config.yaml
arch: "unet"
model: "image super-resolution model"
dataset: "stained colorectal tissue patches (NCT-CRC-HE-100K)"
train_examples: 90422
image_size: 32
grayscale: true
crop_scale_min: 0.5
horizontal_flip: true
translate: 0.06
task: "super_resolution"
loss: "l1"
scale: 4
norm: "batchnorm"
hidden_act: "silu"
widths: [96, 192, 288]
blocks_per_level: 2
block: "basic"
attention: false
upsampling: "pixel_shuffle"
init: "xavier_uniform"
residual_init: "scaled_by_depth"
optimizer: "soap"
beta2: 0.999
learning_rate: 0.002
beta1: 0.9
shampoo_beta: 0.999
eps: 1e-08
precondition_frequency: 32
max_precond_dim: 1024
merge_dims: true
one_sided: false
adamw_lr_other_params: 0.0016
gradient_centralization: true
ema_decay: 0.999
max_steps: 18900
batch_size: 128
epochs: 26.8
lr_schedule: "poly"
final_lr_fraction: 0
warmup_steps: 370
weight_decay: 0.03
adamw_weight_decay_other_params: 0.01
Rows from block 5 of a small image super-resolution model, named by matrix and row number. Rows with one number belong to one channel. Each number is 200 + 20 x the weight over its row's rms, rounded and kept within 0 to 999. All counts start at 0. After the name is the row's rms in percent of the matrix's.
After each channel's rows are labels from the 100 images, of 14976, where the channel reaches its highest value: "strongest on" is what is common among them. Only what is clearly more common there than usual is listed. The data: stained colorectal tissue patches (NCT-CRC-HE-100K).
# convs0: first 3x3 conv (model.mid.1.convs.0.weight, 288x288x3x3, each kernel summed), inputs 0-143
# convs1: second 3x3 conv (model.mid.1.convs.1.weight, 288x288x3x3, transposed, each kernel summed), outputs 0-143

convs0.227,097,213,175,206,186,201,215,201,189,226,243,172,226,189,240,181,229,189,211,201,141,149,208,193,193,230,191,214,232,192,193,190,228,187,154,247,181,226,188,217,201,210,168,196,187,192,191,197,181,209,200,179,234,190,188,223,201,216,186,175,194,218,203,186,217,186,186,200,229,202,171,216,149,217,166,200,224,185,190,175,176,181,205,206,194,211,209,191,229,203,178,226,199,223,181,170,214,235,195,151,177,213,174,199,235,208,170,223,198,205,213,257,190,202,174,182,193,219,194,198,174,227,186,210,189,184,220,193,222,235,189,182,195,175,211,201,208,221,177,205,188,199,198,210,226
convs1.227,075,185,218,199,189,229,153,204,219,164,189,172,197,189,216,203,169,227,170,217,168,196,210,208,220,226,171,212,215,172,187,224,220,185,178,242,155,192,199,190,166,185,228,198,173,206,169,191,200,173,196,181,218,224,217,202,206,171,205,184,214,229,206,203,184,201,182,205,181,186,204,211,184,228,191,200,167,186,203,236,194,178,165,187,176,233,220,229,214,179,173,184,217,235,190,200,185,190,207,190,183,216,203,231,209,230,202,242,199,206,194,219,233,177,191,238,208,194,170,225,225,213,200,256,204,191,206,195,241,182,138,186,197,194,210,218,193,187,200,180,208,205,176,215,198
strongest on: tissue: adipose tissue

convs0.51,107,176,232,197,219,189,217,212,196,192,194,236,198,190,212,192,210,207,189,203,233,246,177,178,218,187,204,208,175,171,192,180,192,169,185,213,191,171,172,213,217,176,226,189,187,145,203,200,219,196,215,188,189,200,189,157,202,217,199,208,200,195,182,192,191,208,187,194,204,186,192,166,219,188,206,211,206,229,232,207,215,195,184,219,212,224,185,164,211,212,201,183,186,201,207,214,173,151,220,225,235,185,201,206,152,199,204,186,197,209,173,182,181,199,199,205,171,201,219,229,227,212,201,183,213,204,209,200,208,162,168,206,209,195,183,223,178,202,212,187,252,201,196,228,176
convs1.51,106,210,166,182,211,202,204,217,210,226,176,220,213,173,218,216,185,178,193,194,236,200,217,159,223,193,217,215,194,187,168,236,197,225,179,228,242,161,176,169,197,180,207,204,228,185,222,188,199,181,203,218,153,168,187,187,208,201,164,212,181,227,201,202,201,185,191,223,228,196,221,215,236,208,196,208,221,225,216,197,185,208,192,214,244,205,194,232,160,213,205,213,208,216,196,206,192,163,238,206,191,214,213,190,180,207,181,201,230,187,203,229,198,192,192,179,239,212,195,181,229,195,223,245,179,212,172,219,197,189,180,174,195,203,191,180,173,220,190,195,212,219,190,201,228
strongest on: tissue: smooth muscle

convs0.62,097,229,197,199,190,198,190,222,195,175,205,190,231,190,183,209,217,193,211,195,196,193,170,203,176,207,219,242,192,236,232,171,215,213,222,183,199,229,186,186,197,199,193,196,208,237,183,203,220,201,224,155,201,185,188,209,235,178,209,178,180,194,197,202,194,211,210,178,215,184,205,191,211,197,196,220,169,219,179,240,219,200,199,229,207,196,238,199,177,196,200,174,194,208,210,221,227,219,196,175,185,226,192,200,189,176,177,231,209,231,200,192,199,212,212,173,193,224,246,181,182,177,227,240,175,194,169,151,184,182,240,212,202,187,207,204,163,204,193,179,201,152,237,195,206
convs1.62,088,191,224,219,203,133,217,219,173,178,228,190,205,203,203,180,228,185,231,207,230,164,206,223,192,214,192,207,187,216,206,210,229,216,203,199,189,219,227,211,185,245,175,221,234,207,215,198,230,218,177,203,253,213,199,168,164,205,198,179,222,205,195,205,218,238,189,178,169,223,187,184,184,234,179,206,157,197,221,190,209,225,197,189,195,204,222,161,232,170,181,222,201,188,206,159,201,197,227,225,191,212,196,241,184,201,232,188,204,223,201,175,216,200,212,180,173,197,208,183,213,221,213,190,179,229,205,206,216,201,195,251,223,207,185,213,200,205,202,201,213,189,203,215,189
strongest on: tissue: smooth muscle

convs0.202,104,168,164,220,204,229,176,204,236,203,183,185,232,217,169,174,218,195,186,194,196,177,227,195,215,190,244,186,188,187,195,197,198,203,196,204,194,244,195,212,196,129,192,193,191,229,206,209,224,232,202,161,192,155,197,168,177,204,200,194,204,156,186,204,215,187,175,200,204,177,189,209,173,161,202,190,188,190,223,188,190,201,207,162,199,217,202,196,184,214,171,179,224,214,207,199,210,217,199,182,177,215,196,192,209,151,183,193,214,205,182,192,186,200,229,209,206,184,212,213,195,226,197,212,193,206,204,220,172,184,208,207,199,240,222,210,240,213,204,190,235,201,179,195,194
convs1.202,124,182,192,196,219,244,223,176,187,186,204,162,216,220,187,203,207,189,206,185,224,230,199,200,205,205,221,228,198,211,202,172,199,172,220,166,198,214,160,164,201,180,177,186,210,204,254,199,220,228,205,211,199,205,168,200,208,227,225,214,202,181,159,215,202,209,226,193,200,227,188,197,220,188,188,212,231,193,200,205,212,187,249,188,194,175,171,227,160,203,234,148,219,215,192,232,222,205,183,205,199,207,210,155,192,173,175,211,176,198,195,144,206,223,187,205,223,206,202,192,197,165,175,220,202,214,174,170,222,234,221,207,198,240,227,240,237,178,212,211,204,208,185,193,219
strongest on: tissue: cancer-associated stroma

convs0.147,123,212,172,219,204,204,209,184,159,205,180,233,188,173,202,213,200,243,197,202,202,223,196,183,194,191,191,196,226,234,227,212,207,218,193,192,216,192,171,182,204,259,201,190,191,175,216,190,158,185,171,216,185,185,204,176,229,186,216,201,199,195,208,200,190,196,170,220,230,199,230,219,222,164,248,184,185,214,206,180,215,255,198,225,207,216,217,190,190,193,217,219,233,246,196,196,202,234,211,176,184,181,199,220,190,233,227,238,206,194,256,196,209,199,209,186,184,222,198,202,201,193,223,182,198,172,171,250,157,221,252,200,184,193,188,189,179,225,192,188,161,167,206,200,194
convs1.147,162,210,233,208,192,228,198,185,206,209,206,178,224,190,197,192,205,231,185,184,166,189,216,204,187,194,203,196,210,186,216,194,213,187,148,197,205,215,223,211,155,215,221,209,202,194,189,212,184,186,156,199,192,234,228,180,190,198,201,218,196,214,204,187,218,209,204,184,197,221,200,197,193,185,220,186,176,197,208,252,234,207,181,192,198,202,233,210,211,184,150,214,184,197,206,201,193,190,197,209,184,159,196,200,222,196,242,207,166,208,202,219,247,187,243,205,189,211,185,192,203,219,205,207,180,184,204,225,241,195,248,212,192,190,216,190,220,191,193,151,161,181,230,187,225
strongest on: tissue: tumour epithelium

convs0.171,108,188,193,202,197,203,183,198,197,211,223,212,192,195,196,207,221,252,163,238,167,205,156,240,207,209,225,182,228,212,199,197,212,195,219,225,183,174,227,193,222,201,217,193,184,178,200,181,187,188,204,185,164,188,230,147,214,243,182,218,176,227,190,203,200,192,190,195,221,205,224,217,184,175,245,234,225,171,193,203,215,220,185,197,205,224,182,180,183,201,232,236,202,214,196,187,217,178,187,141,225,182,203,199,195,193,236,199,197,197,205,187,238,207,205,195,176,237,166,241,210,200,223,200,203,201,197,229,187,221,193,206,206,195,219,235,176,215,176,192,177,182,199,196,198
convs1.171,111,212,192,231,173,162,224,210,173,212,202,195,202,194,198,195,190,190,194,206,201,196,203,223,198,172,197,155,241,219,250,208,192,215,207,210,227,206,214,210,211,208,204,220,178,194,202,215,209,207,178,191,205,232,224,186,206,202,214,176,217,185,215,201,214,161,173,202,214,182,191,175,180,180,215,196,166,212,206,205,217,227,216,184,217,211,202,169,223,207,165,199,182,194,192,155,195,203,199,201,164,178,210,221,200,226,236,216,211,218,233,171,178,214,211,227,176,184,219,219,205,237,229,214,210,191,209,185,202,192,192,210,220,222,197,237,223,206,224,169,186,186,236,193,191
strongest on: tissue: tumour epithelium

convs0.56,116,237,196,177,245,227,201,185,225,185,194,188,188,184,206,201,222,251,185,208,196,199,237,256,200,185,176,226,238,207,186,206,205,203,198,174,199,158,204,213,185,179,203,188,192,181,204,208,208,250,217,199,202,229,196,214,165,190,179,196,185,197,218,213,175,184,194,185,205,221,188,186,230,207,246,188,211,211,197,281,184,215,216,180,174,204,197,204,223,216,205,163,194,185,191,188,187,164,186,185,192,194,209,187,267,201,211,198,220,204,224,184,202,236,210,233,192,212,187,209,196,197,209,202,205,196,203,200,185,165,197,227,214,201,196,188,188,204,197,203,176,138,188,208,186
convs1.56,118,211,219,188,215,201,221,196,191,187,197,200,208,209,188,194,219,216,219,200,204,182,198,229,184,194,165,199,191,187,175,215,172,202,176,201,181,225,218,250,201,214,203,196,179,192,199,193,217,239,167,210,219,198,232,213,144,185,211,214,182,179,212,193,183,201,183,176,184,233,211,181,188,196,223,194,205,198,223,247,200,227,194,188,177,222,180,170,209,175,167,192,174,173,205,160,209,177,191,196,206,167,208,214,214,198,226,198,209,225,225,162,235,228,201,211,218,216,190,209,215,221,178,210,194,187,226,203,177,198,203,201,183,172,191,196,223,176,168,218,188,177,207,196,186
strongest on: tissue: tumour epithelium; tissue: normal colon mucosa

convs0.66,096,183,176,237,180,183,230,211,174,206,189,211,239,209,208,192,209,247,238,202,212,203,199,175,198,185,199,203,170,184,229,189,218,200,216,186,162,185,198,210,187,227,185,194,202,184,217,174,187,219,222,234,184,253,204,211,210,195,231,221,211,192,197,195,204,195,206,183,204,189,221,217,182,186,193,204,195,186,201,199,216,204,213,153,192,207,191,166,204,180,177,197,176,205,163,163,199,236,222,183,222,194,191,210,191,215,219,216,176,203,225,182,185,182,184,160,177,209,193,229,196,222,184,180,211,193,224,244,176,235,205,224,220,188,235,215,230,206,224,221,186,190,190,201,218
convs1.66,092,192,170,212,192,228,206,190,219,223,171,205,235,187,216,192,199,201,187,185,207,221,215,198,191,169,207,191,206,208,207,189,214,203,177,226,211,200,153,185,228,193,208,185,223,177,243,165,191,206,195,209,169,240,167,187,229,182,209,195,185,199,186,201,215,190,206,225,197,202,197,227,215,241,192,203,219,218,214,193,218,235,197,214,228,187,199,219,150,203,178,192,189,213,183,208,192,219,204,217,212,207,197,153,177,225,201,187,154,202,195,204,174,202,219,183,221,217,215,192,195,209,202,206,174,165,192,204,204,185,216,228,212,183,198,215,216,171,220,179,145,198,217,157,237
strongest on: tissue: lymphocytes; tissue: tumour epithelium

convs0.70,127,198,181,175,234,211,197,211,202,180,233,176,209,184,207,189,200,227,184,215,207,180,169,225,187,185,200,238,192,207,222,208,184,201,231,204,204,153,213,182,187,220,190,200,203,216,171,231,200,202,218,214,196,204,196,221,200,197,199,237,210,206,198,178,198,196,199,207,205,247,215,216,225,200,179,191,217,203,177,211,194,201,193,168,198,165,225,229,189,207,209,164,204,225,196,220,204,167,190,213,185,206,186,197,237,209,195,213,203,212,191,230,176,215,209,232,182,196,193,192,175,173,232,172,217,182,210,182,196,191,257,225,222,193,203,197,209,192,200,203,190,166,198,195,177
convs1.70,103,216,211,244,198,157,229,202,179,176,203,196,172,193,183,195,203,218,251,189,220,160,212,221,186,191,195,158,208,222,214,198,180,191,161,170,236,213,226,230,201,215,201,219,196,215,167,224,198,198,185,215,219,237,226,204,180,217,224,209,232,197,185,169,220,210,197,177,166,238,206,172,206,194,212,175,170,212,221,207,213,207,187,193,178,189,247,181,227,197,195,198,210,169,191,185,189,217,188,169,180,177,188,194,192,186,198,201,186,182,206,185,192,192,223,158,207,223,223,225,193,202,230,203,206,176,250,218,244,187,194,209,173,220,207,221,232,203,208,200,191,176,204,184,180
strongest on: tissue: adipose tissue

convs0.69,110,245,239,184,173,194,202,186,221,189,212,196,199,222,185,188,196,230,215,208,234,185,166,204,198,186,189,203,213,181,204,193,229,174,190,185,186,198,185,209,181,250,193,196,179,192,198,172,138,227,207,220,205,230,212,239,222,206,216,165,202,197,208,197,209,211,185,239,188,183,201,195,194,209,207,218,171,159,178,197,192,178,228,218,188,200,232,175,202,199,237,233,221,193,212,256,231,213,200,196,159,214,193,177,207,212,214,202,163,208,189,205,210,190,201,180,221,200,189,205,192,211,161,189,217,209,217,224,197,232,205,200,212,164,207,199,214,206,199,205,226,209,212,189,190
convs1.69,103,196,193,223,216,221,191,187,229,227,198,197,200,224,187,229,158,218,216,211,223,206,223,187,214,178,213,185,206,143,185,226,198,188,167,179,235,192,204,227,216,178,223,209,192,169,159,218,177,204,195,218,142,218,236,163,197,199,198,205,213,171,226,189,220,186,183,229,177,206,243,206,205,201,213,185,202,203,183,195,206,180,159,210,222,199,226,205,184,207,188,203,222,192,212,209,192,211,200,190,202,192,198,202,221,185,202,207,221,199,199,191,203,200,225,156,230,230,214,180,184,190,216,206,195,170,236,235,218,202,194,185,204,213,190,187,225,230,214,197,209,211,193,177,195
strongest on: tissue: normal colon mucosa; tissue: adipose tissue

convs0.119,093,172,164,213,194,173,189,203,190,202,183,217,193,238,223,178,220,253,217,208,185,220,201,188,196,194,195,231,212,221,183,229,212,193,207,196,219,226,223,214,230,187,181,173,209,212,221,196,229,164,198,181,210,203,222,161,222,224,193,222,213,222,190,196,216,174,194,217,209,222,213,210,201,200,218,175,227,194,211,207,204,214,203,179,191,212,188,201,238,173,206,182,189,203,207,183,180,201,171,191,227,192,204,183,193,159,181,186,153,166,235,215,169,187,189,239,167,169,147,236,232,192,271,177,184,185,180,219,200,203,152,204,154,231,206,254,217,215,202,190,202,183,190,195,201
convs1.119,081,194,198,236,190,167,205,202,168,217,187,212,227,193,182,192,232,205,238,218,212,187,192,199,184,217,217,209,201,180,220,231,232,192,174,202,203,255,201,203,196,180,203,188,181,192,194,222,198,203,197,196,199,221,232,198,183,206,219,187,221,208,203,180,206,218,237,174,197,211,237,203,211,217,198,203,204,229,225,237,222,210,187,205,170,211,195,179,249,192,174,193,203,225,223,178,203,170,197,219,197,202,191,208,189,182,197,135,203,170,192,222,195,216,194,208,209,210,244,201,202,233,220,194,190,213,229,215,176,170,196,177,185,203,199,226,237,213,176,222,192,166,208,213,200
strongest on: tissue: lymphocytes

convs0.67,075,244,225,208,176,211,226,197,183,216,207,200,172,158,187,230,265,189,144,194,206,184,200,180,211,224,223,188,235,218,232,193,202,191,180,240,258,185,223,174,205,198,173,204,201,169,203,191,218,192,194,178,168,218,201,216,206,179,221,210,171,243,233,161,233,196,177,183,200,206,211,188,184,200,218,209,187,198,234,204,236,201,206,205,193,172,201,219,177,204,198,200,173,215,185,221,188,202,200,202,211,192,229,180,155,167,191,178,202,195,205,241,230,220,196,223,204,202,207,217,191,214,187,193,204,181,169,251,229,236,178,188,183,199,208,208,191,237,209,194,189,214,234,203,213
convs1.67,065,209,188,235,182,223,161,178,223,190,185,202,178,190,226,208,213,230,227,190,167,208,187,216,202,191,224,182,197,189,171,217,191,190,206,186,195,210,208,201,200,190,228,210,183,195,163,216,167,145,226,185,214,194,228,246,178,180,208,186,217,206,220,181,158,186,194,196,185,193,196,199,187,175,194,168,185,208,188,189,172,149,156,199,209,183,197,212,235,178,202,206,207,235,215,216,175,220,183,194,186,183,168,213,200,214,193,208,207,185,187,204,208,196,219,229,180,187,204,212,174,186,221,187,218,225,210,196,214,210,173,214,193,230,218,204,183,207,197,224,207,191,190,210,168
strongest on: tissue: lymphocytes

convs0.113,096,213,203,176,160,202,200,208,191,206,228,217,196,150,183,217,231,190,174,190,206,215,200,239,213,201,210,230,238,204,184,214,201,204,209,205,200,196,195,220,170,204,162,198,170,201,211,213,206,192,240,185,189,197,204,244,197,242,215,215,194,197,184,185,210,197,206,188,192,200,212,197,191,187,210,235,205,211,156,200,201,200,201,219,197,227,218,174,201,217,210,202,163,205,204,190,207,176,160,177,196,218,212,208,174,181,205,220,190,198,198,202,223,212,186,197,196,228,241,210,202,220,195,191,189,191,210,198,221,216,219,203,217,225,208,200,210,167,225,195,172,170,172,190,200
convs1.113,086,208,229,202,200,174,188,178,184,163,223,196,207,206,215,187,227,216,207,179,186,196,173,209,185,219,184,229,183,217,214,173,188,218,211,183,159,211,248,218,181,205,184,193,179,237,207,230,211,197,172,222,238,211,205,211,155,210,229,211,218,225,187,184,186,184,154,183,249,228,187,197,187,155,191,193,164,171,229,198,166,162,228,179,165,196,237,190,222,209,223,199,223,175,204,193,190,166,194,199,173,199,228,173,207,180,191,216,217,211,190,196,226,206,203,216,194,193,185,205,191,190,180,173,208,205,198,184,233,229,211,224,191,221,193,207,179,206,207,178,207,165,175,229,192
strongest on: tissue: adipose tissue

convs0.21,106,172,222,216,217,208,205,206,178,183,240,211,194,161,228,226,210,206,192,181,213,184,245,183,195,186,194,163,187,178,194,200,192,196,182,190,207,193,195,200,191,195,200,177,200,167,213,197,211,190,199,201,218,202,200,192,185,254,191,168,204,206,187,204,207,185,179,225,209,213,213,211,213,192,196,196,181,168,238,214,193,247,163,201,195,177,216,170,176,193,196,204,206,166,198,229,211,198,195,252,147,198,204,204,195,194,203,218,196,198,238,182,214,198,174,188,194,232,231,210,201,212,189,202,199,177,188,255,172,208,182,216,197,194,180,201,191,208,190,214,228,181,196,188,187
convs1.21,106,178,208,195,182,211,214,224,197,189,201,183,170,183,195,212,204,188,217,221,229,217,235,186,240,224,221,226,197,198,200,192,237,195,154,204,189,220,212,214,203,200,222,155,189,186,198,246,173,188,194,214,180,215,188,186,218,216,190,174,207,230,202,205,217,224,190,191,162,214,204,178,184,213,191,224,206,188,231,187,202,193,156,169,218,202,175,209,171,198,171,202,213,195,204,237,193,159,189,217,205,204,185,248,205,168,235,226,195,183,204,202,220,170,204,187,182,236,188,217,210,189,221,221,189,196,217,233,213,160,207,168,198,195,223,181,192,191,210,198,189,178,193,172,216
strongest on: tissue: adipose tissue

convs0.3,097,223,219,229,197,217,188,186,193,198,219,183,205,184,223,217,231,178,200,210,202,225,201,223,213,203,217,173,175,164,177,202,225,215,204,190,192,238,198,216,183,216,235,181,179,221,194,195,229,181,206,166,210,171,197,209,225,217,257,192,217,182,171,219,239,249,181,191,224,176,208,187,196,169,175,197,211,154,237,157,187,195,186,181,175,213,177,180,207,212,216,205,225,194,221,197,188,232,200,194,184,219,210,192,211,191,193,192,187,192,172,164,191,189,193,179,248,231,189,207,215,167,214,196,212,200,209,204,174,220,188,178,186,215,194,177,239,230,186,204,218,167,177,180,218
convs1.3,089,211,195,187,192,176,190,213,192,215,206,184,252,165,210,187,230,187,207,191,197,172,198,151,204,190,213,224,210,235,187,206,184,226,201,219,241,186,241,209,213,195,199,199,221,236,188,204,211,216,166,183,164,204,200,216,192,202,202,195,206,220,185,194,217,197,183,195,232,206,202,203,197,188,229,190,201,190,187,188,182,195,205,188,178,193,216,199,183,225,226,200,167,175,216,219,198,178,209,198,218,186,223,155,203,151,201,196,227,183,200,176,214,180,206,153,183,182,199,178,222,198,202,181,171,165,184,206,190,184,212,198,194,214,226,182,188,205,191,161,190,202,194,204,220
strongest on: tissue: normal colon mucosa

convs0.25,106,194,202,205,205,220,221,224,220,215,183,221,225,217,203,186,175,196,183,198,177,202,206,185,236,214,198,188,204,220,189,233,205,205,224,218,198,211,214,194,166,180,171,191,209,187,174,194,223,181,196,182,176,181,200,177,224,192,183,193,231,192,190,185,192,204,218,191,185,189,176,203,173,168,215,197,179,171,225,158,204,179,195,203,209,189,205,167,218,220,179,200,192,239,161,179,181,217,209,204,201,276,206,210,203,197,201,210,195,192,175,156,202,227,229,246,181,213,213,208,230,222,203,237,175,237,202,221,187,160,174,220,208,234,199,224,220,183,225,181,254,191,208,186,199
convs1.25,108,198,164,201,251,222,187,242,207,217,180,226,197,204,197,209,209,227,167,208,218,229,196,186,221,211,202,199,210,207,167,247,214,175,204,227,193,163,197,182,179,220,203,173,192,178,190,194,250,191,218,190,202,189,181,189,199,209,202,173,181,203,197,177,163,175,205,228,209,219,187,200,228,199,190,222,195,166,226,179,218,169,179,215,209,198,184,255,167,215,200,203,199,200,191,207,197,171,210,187,207,187,184,220,236,223,157,213,236,184,167,222,223,179,168,193,230,227,219,218,215,193,175,225,205,221,195,194,197,200,179,185,200,210,180,190,189,196,226,242,207,228,199,218,206
strongest on: tissue: cancer-associated stroma; tissue: smooth muscle

convs0.239,110,206,165,197,187,236,207,203,204,212,208,188,200,179,182,204,210,203,182,212,186,206,192,235,216,222,199,223,176,204,217,202,202,186,242,174,168,176,175,207,185,206,164,216,198,231,181,212,255,180,188,179,205,196,199,220,198,193,217,178,212,184,182,182,190,230,201,227,235,190,207,205,218,209,165,221,165,220,201,195,199,186,185,212,208,226,248,255,173,201,190,210,182,185,207,200,205,202,183,175,201,226,202,201,211,204,186,222,205,198,198,182,237,211,207,191,198,214,231,205,192,220,237,207,212,208,208,188,185,186,247,228,201,205,165,214,206,170,240,197,202,159,228,214,226
convs1.239,097,209,262,223,201,161,217,208,201,159,219,192,202,202,197,210,213,196,201,190,197,185,207,228,192,229,198,186,185,219,191,184,202,214,192,161,175,209,222,219,189,188,174,223,205,229,223,197,240,213,173,243,237,221,196,192,141,230,206,208,198,196,182,192,226,231,194,187,195,219,186,166,201,172,180,212,183,163,233,195,196,192,246,185,179,202,244,166,206,203,201,213,219,173,198,193,211,178,206,194,177,193,198,197,208,208,195,204,201,224,197,173,188,202,217,205,201,210,196,176,201,199,178,185,211,215,193,177,226,210,210,227,206,211,197,221,210,170,213,195,230,181,215,204,199
strongest on: tissue: normal colon mucosa

convs0.109,117,202,189,224,186,196,163,174,192,193,208,211,192,144,230,204,214,267,209,188,172,191,173,206,209,189,208,238,221,240,227,197,226,166,192,200,194,187,194,209,193,207,184,212,179,168,205,179,208,201,193,185,208,197,247,143,183,207,228,219,204,247,213,175,180,202,204,211,227,198,221,192,207,178,256,207,217,190,229,228,220,210,189,192,200,205,214,187,186,188,222,192,219,223,193,174,211,185,193,176,199,153,207,222,213,198,212,205,187,218,244,212,204,199,216,175,178,212,208,201,213,165,208,186,186,191,187,224,185,223,207,203,207,171,206,206,181,197,225,183,190,205,203,204,180
convs1.109,137,209,192,210,206,204,189,163,176,215,188,183,224,210,213,186,206,203,193,188,150,187,200,217,201,200,194,184,230,169,206,216,189,225,188,226,243,187,230,225,186,195,239,221,186,191,169,198,195,207,180,167,198,200,231,175,196,193,216,207,209,219,225,184,203,166,208,206,236,201,188,192,157,193,223,190,214,201,256,224,209,218,192,203,210,197,205,201,232,198,153,188,172,216,212,172,195,209,193,196,178,188,223,200,214,201,228,190,168,205,228,207,223,214,248,232,211,184,189,196,188,237,202,224,201,170,218,253,203,211,241,230,224,211,212,206,232,199,215,196,188,185,229,219,229
strongest on: tissue: tumour epithelium

convs0.247,106,213,235,178,213,195,203,200,214,209,213,167,194,185,184,227,208,217,160,193,204,226,191,209,203,191,180,200,200,200,199,203,188,211,193,174,210,170,171,200,168,227,203,221,210,180,185,230,181,228,233,177,177,236,157,173,218,246,201,211,210,161,182,189,200,220,200,196,233,225,194,235,233,211,215,227,184,207,212,211,187,193,172,168,206,221,207,186,170,219,202,226,202,207,162,212,172,222,209,199,162,172,230,202,208,215,238,227,185,205,177,185,170,197,208,212,191,201,204,210,198,203,198,187,213,183,205,233,191,168,200,226,207,196,194,212,207,197,207,193,187,173,221,184,159
convs1.247,110,197,229,191,175,205,200,202,212,205,199,193,199,157,195,201,206,240,196,222,223,198,208,201,187,194,208,223,193,201,232,171,231,189,174,174,197,199,213,200,204,192,184,162,206,223,213,214,173,193,167,233,180,226,204,157,198,198,203,198,186,231,167,182,250,200,184,222,208,230,230,191,222,182,215,212,192,181,230,199,192,194,173,180,149,212,219,201,168,205,172,224,208,172,194,234,198,194,185,196,188,180,213,184,196,193,216,215,202,197,195,193,242,164,221,213,177,204,206,197,193,205,186,193,172,198,236,259,217,179,186,177,176,208,225,183,222,201,183,188,177,143,235,196,215
strongest on: tissue: adipose tissue; tissue: normal colon mucosa

convs0.214,102,196,211,218,206,211,211,197,167,242,192,217,189,167,191,197,248,184,177,183,189,218,200,177,209,185,210,155,199,182,187,211,211,211,150,234,209,179,194,200,191,206,203,221,169,176,224,180,176,191,189,207,209,196,215,155,193,225,212,203,202,209,202,192,190,224,211,202,252,230,215,187,223,172,221,196,199,182,252,156,204,175,203,185,208,204,204,205,168,213,198,229,232,180,230,188,200,213,201,176,201,217,191,190,181,192,218,181,209,231,181,191,252,182,172,208,214,248,154,213,202,190,207,191,189,183,198,219,228,258,189,188,177,200,218,188,195,190,213,199,224,202,212,196,217
convs1.214,095,254,168,201,207,190,213,212,196,220,223,190,224,170,206,187,200,214,195,158,145,206,198,200,210,199,212,161,203,196,211,204,159,206,219,199,241,192,215,205,197,245,187,218,216,210,162,193,208,163,204,195,211,179,224,185,213,177,189,204,191,207,205,194,194,164,193,211,231,201,185,204,207,152,202,173,156,204,213,221,192,199,189,191,246,208,216,227,216,213,217,200,216,217,189,169,213,174,239,177,179,197,209,207,203,190,219,215,223,218,185,201,222,215,209,202,198,185,208,212,195,192,207,199,184,171,189,172,239,220,187,202,195,219,225,213,158,209,206,155,252,214,201,222,180
strongest on: tissue: adipose tissue

convs0.101,112,185,146,217,180,162,183,197,182,211,178,228,225,213,220,183,206,231,222,187,175,197,218,169,217,190,212,229,182,184,202,187,193,204,213,208,211,219,199,168,203,175,203,152,187,179,215,195,211,184,168,176,219,174,228,191,209,199,226,206,199,250,210,199,186,180,180,201,194,190,227,218,220,176,210,180,237,212,228,181,228,230,186,173,195,177,179,197,202,176,210,210,194,253,188,207,224,183,176,177,225,197,200,218,185,180,189,187,205,188,232,216,171,184,190,230,187,169,189,215,227,185,225,196,169,177,174,207,180,179,188,190,167,212,221,244,218,188,194,180,223,201,205,212,211
convs1.101,111,216,200,209,190,205,202,200,186,195,184,202,220,211,186,187,216,203,180,204,204,217,218,197,169,200,209,220,160,243,217,200,209,216,207,221,175,209,189,203,187,206,210,177,193,217,227,189,222,170,202,201,227,226,205,214,192,195,231,203,203,217,184,176,208,212,273,191,188,234,225,213,235,225,202,220,204,219,216,239,225,207,222,181,193,178,245,189,206,151,218,233,215,235,222,196,194,185,177,215,230,196,173,176,200,201,211,158,158,170,183,233,215,191,177,165,220,208,210,206,226,211,165,183,194,216,185,201,209,185,231,185,151,189,201,242,232,181,188,197,181,173,220,179,226
strongest on: tissue: lymphocytes

convs0.96,087,167,184,181,189,193,191,188,155,217,215,173,181,220,227,200,199,184,205,198,214,170,185,217,190,231,197,220,217,204,179,213,185,209,222,234,224,182,237,183,197,174,207,179,189,183,185,236,186,195,186,205,205,229,202,193,230,205,222,198,217,289,223,160,176,211,182,204,182,176,203,205,201,190,220,204,196,257,209,169,199,173,217,169,195,200,224,195,192,213,198,178,178,214,187,191,213,230,200,190,232,205,205,178,180,169,131,190,185,216,229,249,224,194,204,202,201,236,202,199,200,224,195,204,190,186,211,211,223,224,197,193,192,200,248,196,210,193,209,174,199,204,207,218,215
convs1.96,094,196,178,190,192,210,162,173,177,195,201,205,198,221,237,178,211,196,217,192,179,220,170,209,209,215,191,215,210,195,194,194,236,209,202,224,168,175,202,198,194,162,223,211,196,201,165,186,196,151,236,174,222,208,204,247,236,202,218,184,221,185,211,197,177,173,203,194,187,210,189,202,206,204,186,209,219,210,185,186,171,187,181,201,203,212,219,186,234,178,236,204,222,206,203,234,208,221,177,212,221,210,165,202,214,195,180,197,168,215,174,241,177,199,204,237,169,177,188,205,160,190,219,181,232,173,184,208,240,223,206,214,204,224,234,185,203,187,196,240,229,228,182,224,202
strongest on: tissue: lymphocytes